{
  "image_size": 48,
  "cond_dropout": 0.2,
  "weight_standardization": false,
  "nesterov": false,
  "ema_decay": 0.995,
  "steps": 6900,
  "batch_size": 128,
  "epochs": 4.5
}
Rows from block 5, named by matrix and row number. Each number is 128 + 32 x the weight over its row's rms, rounded and kept within 0 to 255. All counts start at 0. Numbers have three digits each. After the name is the row's rms in percent of the matrix's.
# emb: conditioning projection (model.mid.0.emb.weight, 384x192), inputs 48-95
emb.23 109:085110141165116130141091098159104177122078174169126163094161128130106158111089090106127144130141133129028229123167150117170184131158126135104048
emb.24 142:101083128105139160150159161130172152122141061091159095153120159118127117170133131130072119125077095095056114119134137112164133118147152128131121
emb.25 112:174117123140127116125118115133146082110152162150098134149125154074129136170136134167137120116082163173107159117103111148131108198116182189072145
emb.26 105:164081091056134154156164195141082059133120129087168116121170175191123087027142116099167171119119122162182121127117133200085096151141190105111132
emb.27 121:170151094143117129097153191152123122150146120136179089107159074158099179175107142109164111130148114037103131116137124137121127091104142139150157
emb.28 116:130123103112117110084163105126149144199055096120140133079188136112124103081092102090050147130101114151125101118117126123122097198164117130092103
emb.29 120:156034153087090134104133153139144178147168155163146097088085116162103124130055166162169120121101152155149119103107169131133141155095176201111140
emb.30 119:131130122134104093110176149086101172119140154129166156218143130115100173085069140125084130126172104123138093099133146145162088135155131195083082
emb.31 105:092096085108160140113121132140165154085078164076127114142155163131070120190136098137169148119128173166163108136080154094120084138161128196141165
emb.32 132:084087089160063169124087117186147095128198142175068127166153161124116160173082130109123147078151132146111127125153120102148153116087156092113128
emb.33 107:116174102084099154180147075130107130127222139127131130195102101123196148073116166119111125107134146132103094160172104122192136131127139173140114
emb.34 107:128160115116123146141136063097121121075164081156094128070083156070171154089118137176151200143153160094054132074077109138169159197101178075098105
emb.35 115:101136122145085165104186080123095134136148126113164151170099102136108162083127110172088137138153184161150122114147161048081137073149135107147095
emb.36 110:147103077176108091083162065127060134111124131118114143108090089069140130119131151123150129119076135111112159146144085119139019134091158137101136
emb.37 095:120058149080105164146109169143157134156080157155126109097109172138177142154138071197146133155102128091134124136166152116172208151140118116075096
emb.38 106:192157115075132122158110190134119164194101115142089045115066100045126120152171099127150131123139131134097160102081134142111114103102142158153125
emb.39 125:162087131037142099134155139159140117130106151149143123135155110138146116101118138148125100134132082204132109135139055174129120108129160112112124
emb.40 106:142174143131143143112164110166142102093135113194149107120108095109142166064153154099159104133148089125111106129118079115145166167149062163113126
emb.41 224:175110139120121127123131123138122141154105110102137145147146130133146135143133114133128131108165096135161100142112106131145106117093128110144100
emb.42 097:048101171126173149184151154134124102170127161167101138154150130140177153175164116094148153140106073144178118057111081123080185158206098094132127
emb.43 106:138173111107122176116112102130098135160070190113109123084171090105176136091169121113105149125096136128137114071107210155131086129180106171139132
emb.44 098:124115136130135124128136168118092139080131169085139184187157105114088113116172102101104136123163097087162155124115126053108142007123132172127161
emb.45 109:109173111158144090110118039161136163114174122112146161130171130072087144086155130123104147118175111111168136079119083103090117115142138149123127
emb.46 109:165132113146111097146159077145122157084076174196193175128135126143165093148126121171084160146128104086156168174105118099081130111106134144046102
emb.47 098:195120092135123123102120084094138092126140219168160176136098119086172125141134143123113157130189155108104124132084123082169120060137167143097137
emb.48 101:130128125136114132136113105154163192091117123167053086087096158126113133151118125159145106123118148082137109136143036108170135137093196160114161
emb.49 113:141161118078123087113105105075141106117162125144165167124124119108130155158111076124169161138131154108174145152122089178156118080088180139124113
emb.50 127:157080148144143139130124097083090065095121077131128143070145182126089177111144113170141121132177109073116079137098114186077157130229160122066152
emb.51 109:120140156134112137105127140135136142179125142176143165145144135145101170146140129136141127122097086102069135092184166084161171147201166162092098
emb.52 117:080116115087105126055188180115059091147152078109144093121157135108158119103144113109114126125102137144142091089133106114162147131104160134145157
emb.53 098:049125114193141172146141114082120140099130104106167137087098125084110134128138117107110160118083171160141111128124091115192155068177128167133112
emb.54 118:087113105185120128114107135179118145158134098129132162063095153073126154047140118200153078132136104126128064137067105137138087110142132084141181
emb.55 104:134075130125132092104120123144103124122089150139086138080094137138108086156138103130149118128148109136130155155165088129138154081061162085186141
emb.56 110:165126143100120088130124167127150116090169146159144177141130178149130159140087144142112110138118135097162104148127127079196105141113194180115172
emb.57 125:073069131142146127094139140133105122109107099111138090103088171110116111170129118125140128114156082097158080124141079112128147116148168075134122
emb.58 174:126183114142112147117159098161148110113198194153102121135109121147121174117120108127125120115231138134116125135105137103123149092120183123139113
emb.59 116:108176128101085155140045148149110143174115087133143140113099170170111124154092150118049141134130110167138123147146095051144106121070112146112140
emb.60 104:176140140132141124156100093138098120108161126118131135111155130126151139098138120089142097145130083084108120116113128136179156126138115189145118
emb.61 123:156172128096114151093164192049121151153154092074124166182175146113145142080117122179113140129125135129133140085139162103103158157098160102067107
emb.62 097:082161100124102198139168103102059112114190182144076100143081101125080184118104154098153116124165171099077185128120104127189093087190173143072152
emb.63 127:099132115145121131081138137088141101120143146102118121135162133176193116077145119119141153132191151112157117125149117131162114147124141183126129
emb.64 112:146120101066109139163130129171189190136051155141133084090159062129154181165059071173132070134144155106063132133094108140135107155073122129118087
emb.65 096:108113164123167148136150167070134152126158126185172098140132112131093155134140111129081092139145074096110165094151103165141146134140140144127087
emb.66 106:051086139114118098111116130140181140200122116203153133137120126145118158101079103055134128132136107155147122116087158103038155126087184101183144
emb.67 115:152132122132098121147126107144150135104137123159135177118154121087119163190093148104087117130114116153120154088199087126153090074049133159103178
emb.68 132:113116120098124156113096215147154112149105157155158142110151138050100171138125126078182085109131054125128195123190084134100135081089118154193125
emb.69 103:043087139108132082105114131104124137157154146149118132118177155137152162084115094123162140124158112116168110081084141168165120134095132119137082
emb.70 114:086166145149170203082129144136165177096123169110118096174116105186121094126190142092097148129105112089067100141156113136218130116158133193132119
emb.71 099:152139111089107113134139111180096200021096127185123170131120153130116152085146109115143149120164104143157132090171175165117141123136128112180082
emb.72 096:127069114132108175146113114156117102139103107160090179165121144110075179068137056102132111130097066099074144135072145129102146186104241146147148
emb.73 109:125154108162149134142156055086168123061134077125153111128166127153147156183115070154125130141229162095089142107151023122118176084108152130122064
emb.74 111:120087144115102040134121128113164171113151148106113152189091157141130099189138140160047127120063122157153110107128095127151178163157153140154143
emb.75 098:140138078140124149091092076107113170143146090134171157086079144144146140077111108104170079133102187129110144145182121154121132166115111187154125
emb.76 122:108160114092126109126160167133152143078096198183181130112155141127149124126146132155116078112152113160109131185135057189132096214137131152053110
emb.77 121:139153146178132153139185126160117204047127097150090139128124128101128129144129146141132167130062096108149143067184175099076111149099182126116160
emb.78 085:112129160155129110146186170137101136182133146103119142162120182121139110159138084151152129107144121112129181167178123137140054088145081133159106
emb.79 117:164056126158116122098172106135098182070133161145116120120113111145134131073115157155186153118054171132121130163140134121158154118115162085110115
emb.80 117:110176128166094148135186132161144126107190112144144179120110067148146129128089093146135151099162158119112089146086139144124048111120153164099057
emb.81 115:160106109181124092128193147133080074168160155097139199142171109072109184116120083150176106135149158089130119072144153153078143055124146137125165
emb.82 107:131138134162121157117109141197126094175165093190076131093124079140155136129097116082136133115097101114059105097164121111152151142149147174089127
emb.83 081:114100081232110085139166170118173126102171086087133133131131071128102110199082103108087140125078075116173144082135122120106151140100076228119066
emb.84 120:133102162141118121122122120133117118100152087142096074090088099157144138098104169147064110127091115090143144133124157150134049163114102154171085
emb.85 120:202065146143136204166131180138096108132162125060148152196085148109094100149119206118126182120061146114153112155141139148116125159187124102189119
emb.86 119:089046121096129029083131132195113172117158086110180088126143156171139101170106104133095147128075087117109153098148066131116138141175100174082124
emb.87 103:136122086126122080101125117150177152152134095165149127145179107114061149148167119119118101121124130157139064102100079137108131153132131167133125
emb.88 112:111059153124109139070092166054143159132125095161127142110088137146099120148102149116179098121109141118076100090148151191159121142080040083209099
emb.89 118:185088111101125152116156114088155127128188158142120123119130128132119083191131093169144154098197112120095157149132149134101186151136117153104154
emb.90 122:166169118164094121126134093146181123114147140103162115173171213145146141111126166094137057128140189191137100134151154139093062160166149090097130
emb.91 096:159149139130153123144127156156135090180091181135080113101117113099105109100181146152116151126115090135111126122093092195111154111098084154160078
emb.92 115:136143137085145152121121134121072172159092105136148071119122108121104152108158129104102104128160108168121068154145073168162133109137092138131147
emb.93 117:126126106142098171134080174127102135130111191120098125132124111099057142140090101128116191111110129144181119088118168110143127124128153192120192
emb.94 094:133083138139099147065201179105119117125161097136095148127134102161131140130105106124119163123109094111112182091128154070186108103106208163140081
emb.95 120:115117133167153112104142121153141155138155151180151176150137191147126117128146066120128164145150120152092141126121108113199143113090135145061149
emb.96 120:132114158106116104187092167101103161128145143104103218160103182156136107177079139156149075147125102102136124169078109176096135108130135090137136
emb.97 112:174140099103106179149140072174129088159190162155150147107089133128115170122130197119104124119121079143119091120156158130153123138120140115155048
emb.98 107:085116134095109166132084074128104128102120126133176114108108153138079162165116136187105114129087158198155135173162136159154102161137115078138118
emb.99 097:121083131099139212114118177113132137165222112120130126191093202078129123111136152092183123135096099152104173137160085134157185164131167148140086
emb.100 124:150082106089139186141127135115149182127118124088172138154156132080171138108135141139101137119110140136122162155152171078143132119155103151097113
emb.101 108:076102121155133193154154102156176141115127120107098172112150136060133105133160122098138130128089142163197113146080184096160156076196161122162134
emb.102 117:112104146115143146192140176113130125095049206108133134122061121124144142128142116141120136144199145103143107086160088103073166111203097155134131
emb.103 297:122166128126128116157117136118125136120112096135115145134124130097163094136136137113129119131130155131138136154137081145087115141140103079091109
emb.104 094:081089128170141178182051097147095125106165140194116134109108092196146060185109099148139116132114088148185123158196117187082144158095131148070171
emb.105 134:151083130123148129103137129140121126074064148128095104109114145133142139106118127155134111131081157158150093079186162174130161072182177103107125
emb.106 101:160166117114106158119128092176138135133156135196133122129100159097066152142107122158142132118188135091152141060141088135138180122101096189113167
emb.107 125:118195094083130125078129080166121161079039109127138140118138143118151101121112054108151077129094110155078138171135171155139075123162150121159107
emb.108 102:154102141079141122125167118111092112140090118046108134167120180127136184127116129134113185150175133135121157193167173077029151087099092123174177
emb.109 105:197145127152121118093119193167114150152029146157160184094172139119094161156174045145126132139085136084141109090152146122155146144165144125127105
emb.110 091:090171111077143124086161138060157070099121112104165109133125120107110120168136127057156138125147141163156088087161121161099070118145098076061083
emb.111 098:104131143123137101151152150117162113142172118094126172155185112097074159115118062141115112138190117105103105156051163127106106146113133129073118
emb.112 114:193023129157117141096118110112164118106080140146189109152132093119095108145123193122144160104136147128132115166111200122154132209138107172128143
emb.113 102:072122125133121144127088158101046166164115127142137170121056190140134113133136124123066121106136142119074154174128151133230098140174124153183086
emb.114 114:102076120139167084199111112120113148122162098108135121129124141130153146157174071119152122132059087113114067192092155133155115124155136128092144
emb.115 115:172114136109119088127146141159223196139104109174069148116155125095164132143134144146146101139089091120096143115110132132146084151143135103176127
emb.116 108:144089094134123045094188067125152179128125153144186117090171111156192155107144102140175171127104100130139109098139113168105100127055144092143192
emb.117 094:102159115125109137132126096101147189161076133163141208140141102111111201135107103084154189135181166122112071039132154079091065124101048151103065
emb.118 116:177152143187134199124150121060141117120074106092148118145140081174140141113091155159115182137176114088092124080080170188162127143118099143079145
emb.119 104:164135144117136122167083114095140177160111091163154069146189128093094176056139078073136176156174057158095127180107123103095147141112128082112104
emb.120 095:092136152163119152132154083067172079096145138124146109140147091082121083122123109139145094130123119093135160161177194112124123100103139113129108
emb.121 127:103157138134115114180145113089129100142102119169159157146094162032099140090140146102137166130051150098069132118130158172155099157119108099138091
emb.122 096:132110117114155156130085100132099115137102053138147112173153144063135109104190100093149162104082201167103185132179161161154109135099136105171100
emb.123 106:084139135105146118085118124089122100112158153115068167116106145105096167116113113123111142119215147153173131127129100077161097164112125124177104
emb.124 169:080061123089126116070123135089173125118133155122081058182125161134100100127095175126178129109183166126151095153135129139171109155122171118141108
emb.125 101:180174148110152105120158119087188172129122089189081161190143175118125136103108078072190081129073111080132176122127074099080098081133084142140167
emb.126 102:109148103154131139125102109114135099124138106149100040185175134046124196124144130128198111140088185107196183073130236115142077145192126143146157
emb.127 106:144119135093110137130118123120102155115187142176118130144133128155174110164114156186180120128124089125145127076131130129224133189163055121086159
emb.128 106:155175145160125121131136079120117166102134160177124135149115125143127201129168141112172124130092108198031146127124115112167137142128067163089142
emb.129 113:146118120139099061127126078202065119139145149114135190081126206131137149112099193133110125141104093143136127133143099099113105151161128109107133
emb.130 096:141133129099122135122095156093127142100168112116140153122165125092172190164091127168086120140176158135101165143116165089127164168163155148111095
emb.131 126:104156126138122112106156110072077141132199125150115114095052167130144124148141132113152131115141119142158127045150138117138144146081089169164085
emb.132 104:138130109156056142147168083083104092134135122116145144182107126125137223074103120082068108159122118085141182104078082132179127045122119069165168
emb.133 130:128114120084113091115175115123142170173153124140093154121160195160096151099135147075106165115148149103154123131137115149154113095154182139130139
emb.134 104:122148123122146153091141094146202137077097108124101162137109130142143184138103155141164104133099089091124103116129129123139116111151131123083174
emb.135 170:155101120169115106137159144146137118123187129104194036211096043136122115162125090147163107113235102120148079159110093112122152152127157065097148
emb.136 118:173154132160141073143149138112153111046080081151145120176162168111098114121122164145161145110141144131163091119087107125162125068146200117159128
emb.137 116:123116120067110132202110126164072167150169116155095103129103150109164147165143107098115134129099113106157120137203030109131135114120033089144049
emb.138 099:155180124078123118114154096122085148130181148097123197142138207118093107102053151127140095150127114104092146101169106135151142190145148153083127
emb.139 119:168137130159134106132132210039136118151110174144129148105112133115126141168143149187099103130045083140098173099135144086115104082203130118102120
emb.140 110:117047138051133161123100168138167076088118135135113173105116110118130144101115110167081110126119141125123101090135169098118186184122125076119127
emb.141 121:122168129196126147151160148180120197217156054173132152113124118137124140176151148147107172117120126128152147082088123070071127116106142129141137
emb.142 123:137170128129122132154119158196101111137195147134104096156167186159123130152119127140170133114114108123118119139113162139117125118100132121066111
emb.143 113:076060105159149122121125195091094085108214070143140161151122091117180144156164112125135117128096115100122191177120167107089075138179149109051137
emb.144 122:101144112120148121107100096106062172169149138112096196143088132148125129101107131144165194142149129115092108052086126097110127174118153148049135
emb.145 107:156104105137132102086140113113135130157145120146135066175157129154113139089139186139094183110130114088153142143174180111125084135123131154088133
emb.146 112:089038115127120157158116106114048164086197113101160164162108101130117097134127175120155132119147100108110121116143093137140100171089204146127139
emb.147 115:109127122084103164140073142125063158138198199154099083086137117123109161061178143110139135143114129149077160091094135096110164051166135189103132
emb.148 133:124053142111099123131177114116182139095091161118168116119136155088133153135065076178136067120141127125143131184172156102131118079051123123101136
emb.149 101:192072105163110049218114105123135089112092086177123157101178088158134183131110094141102164110129082165148120120124078075091160122114119132133067
emb.150 104:131096142080132138062093107138090169144126126111125122166229123120070137130106147109089124124105130116094171082121137098163138157115118161159064
emb.151 099:196081099113102133090183126133133071103033172152152153151155139120145126209099151143084152122125122117173199120109124154128141128154152166132155
emb.152 106:141080134190137140160165085128106113139143055204169186145148151152134222166093169121130143142154131128124179176141185125163155085110090103115126
emb.153 112:122130155165144192142108110117137192139154128117136112126159087170141121137149128180170130123164149084100153114085114107177124151165128120076175
emb.154 109:152091131148153134108116144146111133113065156100173093106158142110201182120129113132093200127165161099178070145135144127152189154206116152086088
emb.155 138:038082122142122208059149117114074125154153152129204104146120133170195139140136146148114121116189133158140113193154025141199152093144127119112053
emb.156 111:152165103075112080093089149170171115166125112177125178102118159103093130158115149151119126132075099070093151139172177180124117135102163108185122
emb.157 125:134145107127118173129157130167139144158170141134109131150190169104118168148118092091114126129230085101100169116156173085140094074119129155163146
emb.158 117:073156134122119082135109132114181136152111087180154149129088139077085108196096161128100201112125081114131145062150134092125145163132138199187169
emb.159 115:128113092113114145131124083118164087212128041205136065157121130085116210161136092092090128136088119068156175166111151160107100162133155129118112
emb.160 104:068137152072148167157113058102172164150149116121112128097134132116129151144116103093110167133063174130104076075142060162122191084107148163161138
emb.161 104:158163108087128138124164097103106128103123158103096150099081133141076114110131140143093141131144060150160101123119106155139200056120107150104102
emb.162 110:097128123182151150131144163042195122139141132076216171142145168122073145108150135137163060116125061146117160102155084113079142087144139103130055
emb.163 117:117155100188091154155149137116152106071183106142089135103106147140144091135099102120141067137068115119096158134139202140213130165120157180129081
emb.164 109:169068135110141137155147151131124123132172164110100122159147134107137156115138124139139138141129165155060132099128157106115183125124091115139132
emb.165 100:147101119151114097154145068154120172124185107145219199131104093158088100142123095114142124138104178120124082081122154142050161098193092118102135
emb.166 120:093101151168132122182153081141129173073122124078151092142118120151126129181148098129089161127105092177128163128215112127117187143149178170155127
emb.167 107:125108155149158100153107102188151131137099137170152171145138087131067176119155078142144121115113162118089187149117175132123130156148149115091152
emb.168 096:152074137134124126148139118147095160185143032062117138095167113105103101170149124115100201128123122157163176105109048119097155163159165173196127
emb.169 125:151120139147126125067126158107099130109152129190201095111148159128080142153134163176115078113114194121131103167094162058135143139118140073144137
emb.170 120:122093129134128117106128135127114164181154158103104161184149161188125156125092084195138169122123187085123091128113126126166091115113141100001152
emb.171 116:160108127130129121141140095131104162108119128150111158089122222116120129149114157111169113138158115140110143097130094163124174088094145129148129
emb.172 106:090126137161133191176047129103106149188108131116103202129139137139135164144122054184146077126184145123155179112055108136092137130126102147114162
emb.173 109:214179161101121110166163156089060141100051115108122160128099133137103144097097129162085141161121143119110173110105106107143125124069130085132085
emb.174 106:145130112110092172095132119068121156095116049144171113100158098116194244079125123093089056112129110117151133139157012096165205067153114174183123
emb.175 113:143113150166123123094103069163111106121192140145140057186094172148141127168109181129144135114128115143141100127151086119129105150138132142141097
emb.176 139:106182144144131128142147158142129206147147130110147151093163133119121163125151136105122135133193120116023183122140164120126120145123141179119111
emb.177 097:122116140129133157177223091150143099148123132137120161127179164061144137157174087086077126131092142112135147113084149020217215136148167159092128
emb.178 119:123150119110102121127119168161176154121170136130097141160134139146105096132084123204056108124154123119159093182137082176154148112112191162083101
emb.179 102:132138152105141088086157115142201156215122045128109101096133155140081126158136141106108124137095102112117144121125107098125141148050134106127139
emb.180 118:087122122107124147087124109128185151158086099101173138090135168114072108161096172048122131126092147128107098064091149100108111104128163135080109
emb.181 148:143153137132132123113123090158113107160077104137126129155132119125136185097115128134091129129182116097098128193107125082161165155122103100161106
emb.182 108:130105123086134135041137144085107141056128150118127140154169134134151122151101166128139144136139081115115085088116113119118155157090124156139148
emb.183 119:111154125096120104170143161140155115129128170142099099179147151146092140173115054172133082122101130133161169147186090113192137125115137173101118
emb.184 118:094116124134159130180094176131134154096155143158062154142136116137078169133160136144151119128067159156090161113124129122147148132093168162172128
emb.185 094:132069159139127185093175108154148078131160139108144132147153128137023153092091128074170116143153127120108152049180066162080176119099116128090110
emb.186 155:057171111131100119137139082141130124138123105130147125095097129110085100104103104131155121126155127125155123137127105117111131113097095111071153
emb.187 115:108100138140123081107114117131181108143060099078232107104151192126113129120150128112093110126071115163137178150116149133174178161124129210121159
emb.188 112:080114123110149118163134089143164138078057104089129106123162083179197210078159095133142121121138115135163158149117108116115138103104132115130122
emb.189 105:128157172134114166054164126155126154094138110119084145107112085101116120106081137174110134145099163160187077165076117155142151086098163128094071
emb.190 118:133074115163124151149139098151117125120116136177101134125111187130092034155133096096164139120127127167099139173158135104154114167172127156130136
emb.191 096:170171111110090111143127108136111118107108100124151123102182076148109103113080159122081156134142146142112121117175102125105113164140133173080160
emb.192 077:135147131143155107076089092121125124117143187112136170174150117109110136145133135138128218154151142104137102189137118092187151082088145150147099
emb.193 082:155122131146128125054156186181145112097135095091120114146175140164115184154172110068045117128159143138097149187150150154158151125141122127131154
emb.194 078:163099135157160089163100141092114085120122144129134083196113144096115188160166144130146091135159123127131106167089159158163110086142142139174088
emb.195 075:116144146072098097123183178188124106131109156121137144117178132145105139220100058145104132129143129116107101135168129101161142106125105120134159
emb.196 070:150138127216115157137077132084134134112145092162117089071166089094131105152107054180092109127157110059186104124157144151148160098112076186137125
emb.197 075:107099166123144109159164103132096112124135179133136091092071114155098184141125098117136081170130083080117147135104148096173152118091151182094108
emb.198 075:201115162175168103103112175163119126096133132092067136145143132158143094114140102175067076146117157164149125136050136183152167086145124144078138
emb.199 072:128122143150138182130069170083139092128082079138126133147132128062135165100156116171067152145058116111139121187116074104146138138187174064104122
emb.200 082:168132156108104164154111100069109055139152156157190133114125141178145135192093119126076124139087120118162036149032052148135158129091104135085163
emb.201 074:115163118139103170109090136143144078112133161079139177112148189129139134152150137064128179138122128103112166124157170094196141146099084179090144
emb.202 085:181126133111117112096150105104128135152167082128127106094096137124127127078120189132132085139111156097105120096099110088168082171068085168156094
emb.203 079:166097129151116081178101141132083146131139082147117143071113091094129104128109184156086151148128128152122089172114098119104148199152113118096088
emb.204 078:130098140073128109080132136117134139188083139101105067096111093148119146176139144108079115131130091137159180149184103078156197090091104165086123
emb.205 072:165122139149118110131111157165091068107114140140073067106100141112145071159102119105090121130108103130147144141143117119194120125088169153090136
emb.206 080:181153150146134142126165124147164134113167095160148135149135121174094100137126080189148137145090067141086156106154107102109078189108101136165135
emb.207 083:157174134164135100068113102140122112107107093074134161152135102149118135117127113175165145150139146100080141055116129105166100138177094168110124
emb.208 094:133205146119133117106165175121136045091131085140106099101130163153177129044162150142130149120100186190084144156111169178129122065145093186079117
emb.209 075:099099134126132120132071120091107121206125112136099106098148067112110100104131101105170188123176141036141083098167173145176124149169142110162166
emb.210 089:140136126138122163123102117113113082124224099130149165083127065077088078146083097188130122139171134102167174187107147117107070128088120139147148
emb.211 084:162124117107115135093137131062134086172131114148049118103112149122124094135137116162152167138103102125104102168112197139139085047100118160112123
emb.212 076:121189122160119104146120088119112096061201148085128069173093118132126162147154144179107131125100101090102153122166165141170131104126088068114181
emb.213 077:131186121146126146108177086143082129101120143114143154132138102180121174100164061161118139139182173139147121122060092072110139116151102109135124
emb.214 090:144127140125156134163100139186158096089132105116133161130120134066098157176118093104043089130126110139171161133083149130109177087108105122108101
emb.215 078:049107144112114095132102134137147128141055185134096118131120128152125172128107088122095119142140133128070169146178142146129188127167132106082107
emb.216 074:143113134128148138189165164114127047165153140088093134096177136135168160168113144157149148146116094072117144116128130081131092145126099101196112
emb.217 086:131156137164138139159107127121187077115149168156134117076145134097106134178145061140094113135132186112117149111101170150158140143085129176095189
emb.218 076:132119102051131141122140164110154031120114142077188108124153112135104122067156110115152134135138144170195100093119174191097125129173150112105112
emb.219 095:170181075146122159162138181121148073163159086155145107107122105207104134186138063128141124130140138073128136132107121175106156106095098123138133
emb.220 074:095131131122137110077124106153137128183080088135178094088150121125110115074071064087082112144124124170162120155106091132122107185174073152103079
emb.221 080:133054177107105152045083164066069089107166179132081116107066115185130145139067140166133082132082152162166130127096164165197122145147163198147179
emb.222 084:180161122159106108113117155099092119142160152131104157168087099113073102129090106129120096141081132132154164102114150146162049128104083181072151
emb.223 080:133109105123136126106073155141167068121154135088163109087113134095069113148164110100133122137136146146169127115132140079137090088189099201114225
emb.224 172:112124115100124120135116057109173120096177150181105102119111100129120147091139168118141145125213135131173141093083130089117131098102062198139083
emb.225 076:174173114103126124166080117118130089120227153077142128236123098167207109062139122163149139124140124107118079142164090132163127101131125186128122
emb.226 075:140165116182146154152120022128141083106175078151131142067098117069116147138131129135130158149176129121060150063073144150148117188117164089114117
emb.227 089:084109130130092146103183087127146089142122071113155102143088069141142134087082146231083119138131179159132117117107142048069124096160148105130083
emb.228 080:160093070095115049081129089148091101106111110144143139147099091080120132136141136139093078119086116103118164121125068158113082095116111146124099
emb.229 088:096062156082110195118098130109171134146125153129139098072094123164179166118130060172132166160112084083110142128185152148161134166092164137077116
emb.230 082:164163128083144139160103158133121127185092127154088034076047106092153140142176114133127114120126116126135141137079162100136155079100153162136089
emb.231 082:138112124043148118128164129165134126139100153147135106094131119134140137099130126128085131154174143163148112163123035144128116110116118144135150
emb.232 069:149132130093147174086150135136116105089148123153155072089121113088125132062150174116152107141125091091140113114152117137133139143144066127101097
emb.233 085:173106167130134083142061111144103130123146097118137134130133141116127077125142130139164082123097101119196119189078123135146063108126120133191133
emb.234 080:027135186129181142139171194123156115159122165175073150127125115142145163145198144120155133129069114181190128094127113082084144163173111103161095
emb.235 082:165213099117127123125127113139061110152109125107107116092162114147141185047133116132100098136120155170123138123118154126160081133140147130091163
emb.236 077:112131170104170115087148147109141099104146183140095192134167127086106111149167156100114114125167125110139165103155117058131135060084195174099147
emb.237 086:132156125158169132154107105101131095116146150132181139122113142089089159094183105116126094121181096126140137123130134123156149097131139110131136
emb.238 082:170144145188117118073138084118117122067112166182173151092113052162197112158129096173067141156074111123131164205094115099055098099104141138078147
emb.239 081:185130108141133110109114111072109098124110190152168142130143091085198136176131130120157086143150171121152145129059129094174085096146148142087110
emb.240 074:098136135166120123119080080124158168131156133111067125083103121128161189143089124192136134122114153126130088171123058130170085137091156146085163
emb.241 080:166172116084141066116108119072162091099125145164180167132165091096119181124170065141210173135127187119117135162132090199151106128104167099116143
emb.242 075:137063129140139124142083092065124073090144097119156206128163146117109141108176084148126081147155144074145153100125107179058132064231174173067152
emb.243 081:119138164114113109114124164160145085192114116115136190118143128139136172175153111124171147143140098074110159099151144076179135138212159150059105
emb.244 082:126108117143095115065145126118084081122151160118128111051106120159178141082169124130130141140131104187160139096102120134165115173143151166160153
emb.245 073:082148135173145164115115148123154084139136103066142124082083172122144119091147151136129138138085132132182116113079149100146160076182106091128162
emb.246 075:134101086170112106114136169153148090138145125125155122027093152070103135046162100185127070119137121141116056164047124108119080108156132086168157
emb.247 077:168100129133158101084098161139127084149129155165121161111096077093074115163150126142137113125106122103187172120128105130155123071118128094182120
emb.248 074:152174141094091128125109140149116059117183153161149125104117153137167211158063115161121146133122103045141134142120116129212101145127185226119167
emb.249 087:116084134172123152097133100132110088154128108103090085078084134149069123126134102140126174127178116080141106129120139121142118136203190104145140
emb.250 087:157142120137102112084110118142153111115237166165099104088121160183102120092120100164125107126255126134161146141095177085111175084123178138103130
emb.251 073:071166125100100137165055151094111111131172140108146137110058160175093138146104172139064166121117107147097100170110117049159068117101059126107116
emb.252 072:193150146124145118146129092150131060121150109105133128117134059120139119074155104111166170159119097115110160111111130124192143084144134143147096
emb.253 078:190153139093116134051151180083136098107122087083115136183148106138138110103100084216134125144165134109121146073177153081120123146103127150079135
emb.254 070:108147116165105188111165101112067144112162202147076170129079095119109128189142104113156119141149163161106098140121108116157094055181125129076162
emb.255 091:146190100165105133128131095097168081135180139104117138156119118163203154084113066222151130131210129136180166109110120137127093141118130182131126
emb.256 089:154113082083086149146093140132179112131092165132130107136172098156124199172066092173127044126140176079119115154065061134114068076062149133086100
emb.257 077:075076134110144151102163109122112042132122091141143129090136153082147201148107137136095132127138126119105162103161098166137145120097186089140114
emb.258 077:083128127122123150070096183150132105230161135190139103128105115142126152064114074119129165126192203115164131109087116122108108137107174092094147
emb.259 080:158106145132117108122091095102139102113139134176131124122140112140105180153116140090158113136188137108115174092152100099146089092078075099077193
emb.260 093:142151118113135137107063161160160112165110193136103109107097119092107179145143127108123046120200130105134145146147084105113137076117122160186122
emb.261 072:102061150110124099076092105145071086101160104156095109123163130137160185108087157156165109130166117104127151108109154160105088106116123141124121
emb.262 076:084138149130163155118141093159153115091089152108155089185120046179134094152190178082079099129105078115093078171141110140201101092198193166118131
emb.263 075:111109118078131117151105120148121146064111108136120172148081123126154152079181128143140133140191106177155104076158191141089102100171120067159061
emb.264 065:145041107127108132129095102147113076124105118154102131158123139161080133095140096129104142147076048088096134147008136119121117186089196143184150
emb.265 077:107087136157139155044132049043181107125189064148126120095180125171116154134151117158142116156250152099090118140148067131099145090106149160156082
emb.266 082:098126146135119010112116159126144122146136177121119174163075147184183121142173105162088116123090128146104081110117079209208176135162122186148112
emb.267 086:135145107141123105099074116139137115139133084124184123085090139156100135069124089103128088146133141134096126143161106147126093130175142153129150
emb.268 088:103146130091138137172138125072128111158150126126179145039110118052134078127179116104124091145163122137133133179107096163094086149118106143080149
emb.269 082:113173158134174058159067183169134124124112086130092148086119153122104155131124106184069082141121147160096137124142143156146075142151150176116186
emb.270 073:186153145145127145166162083110128108132172147133086126128160119067145139117169099143157095134137138132162141138135158062138087086148091162151117
emb.271 081:207058111127126129093163142168107106085154129129090143114083143111115114083100151186172218128075087107093145174171152142133117100126132069098132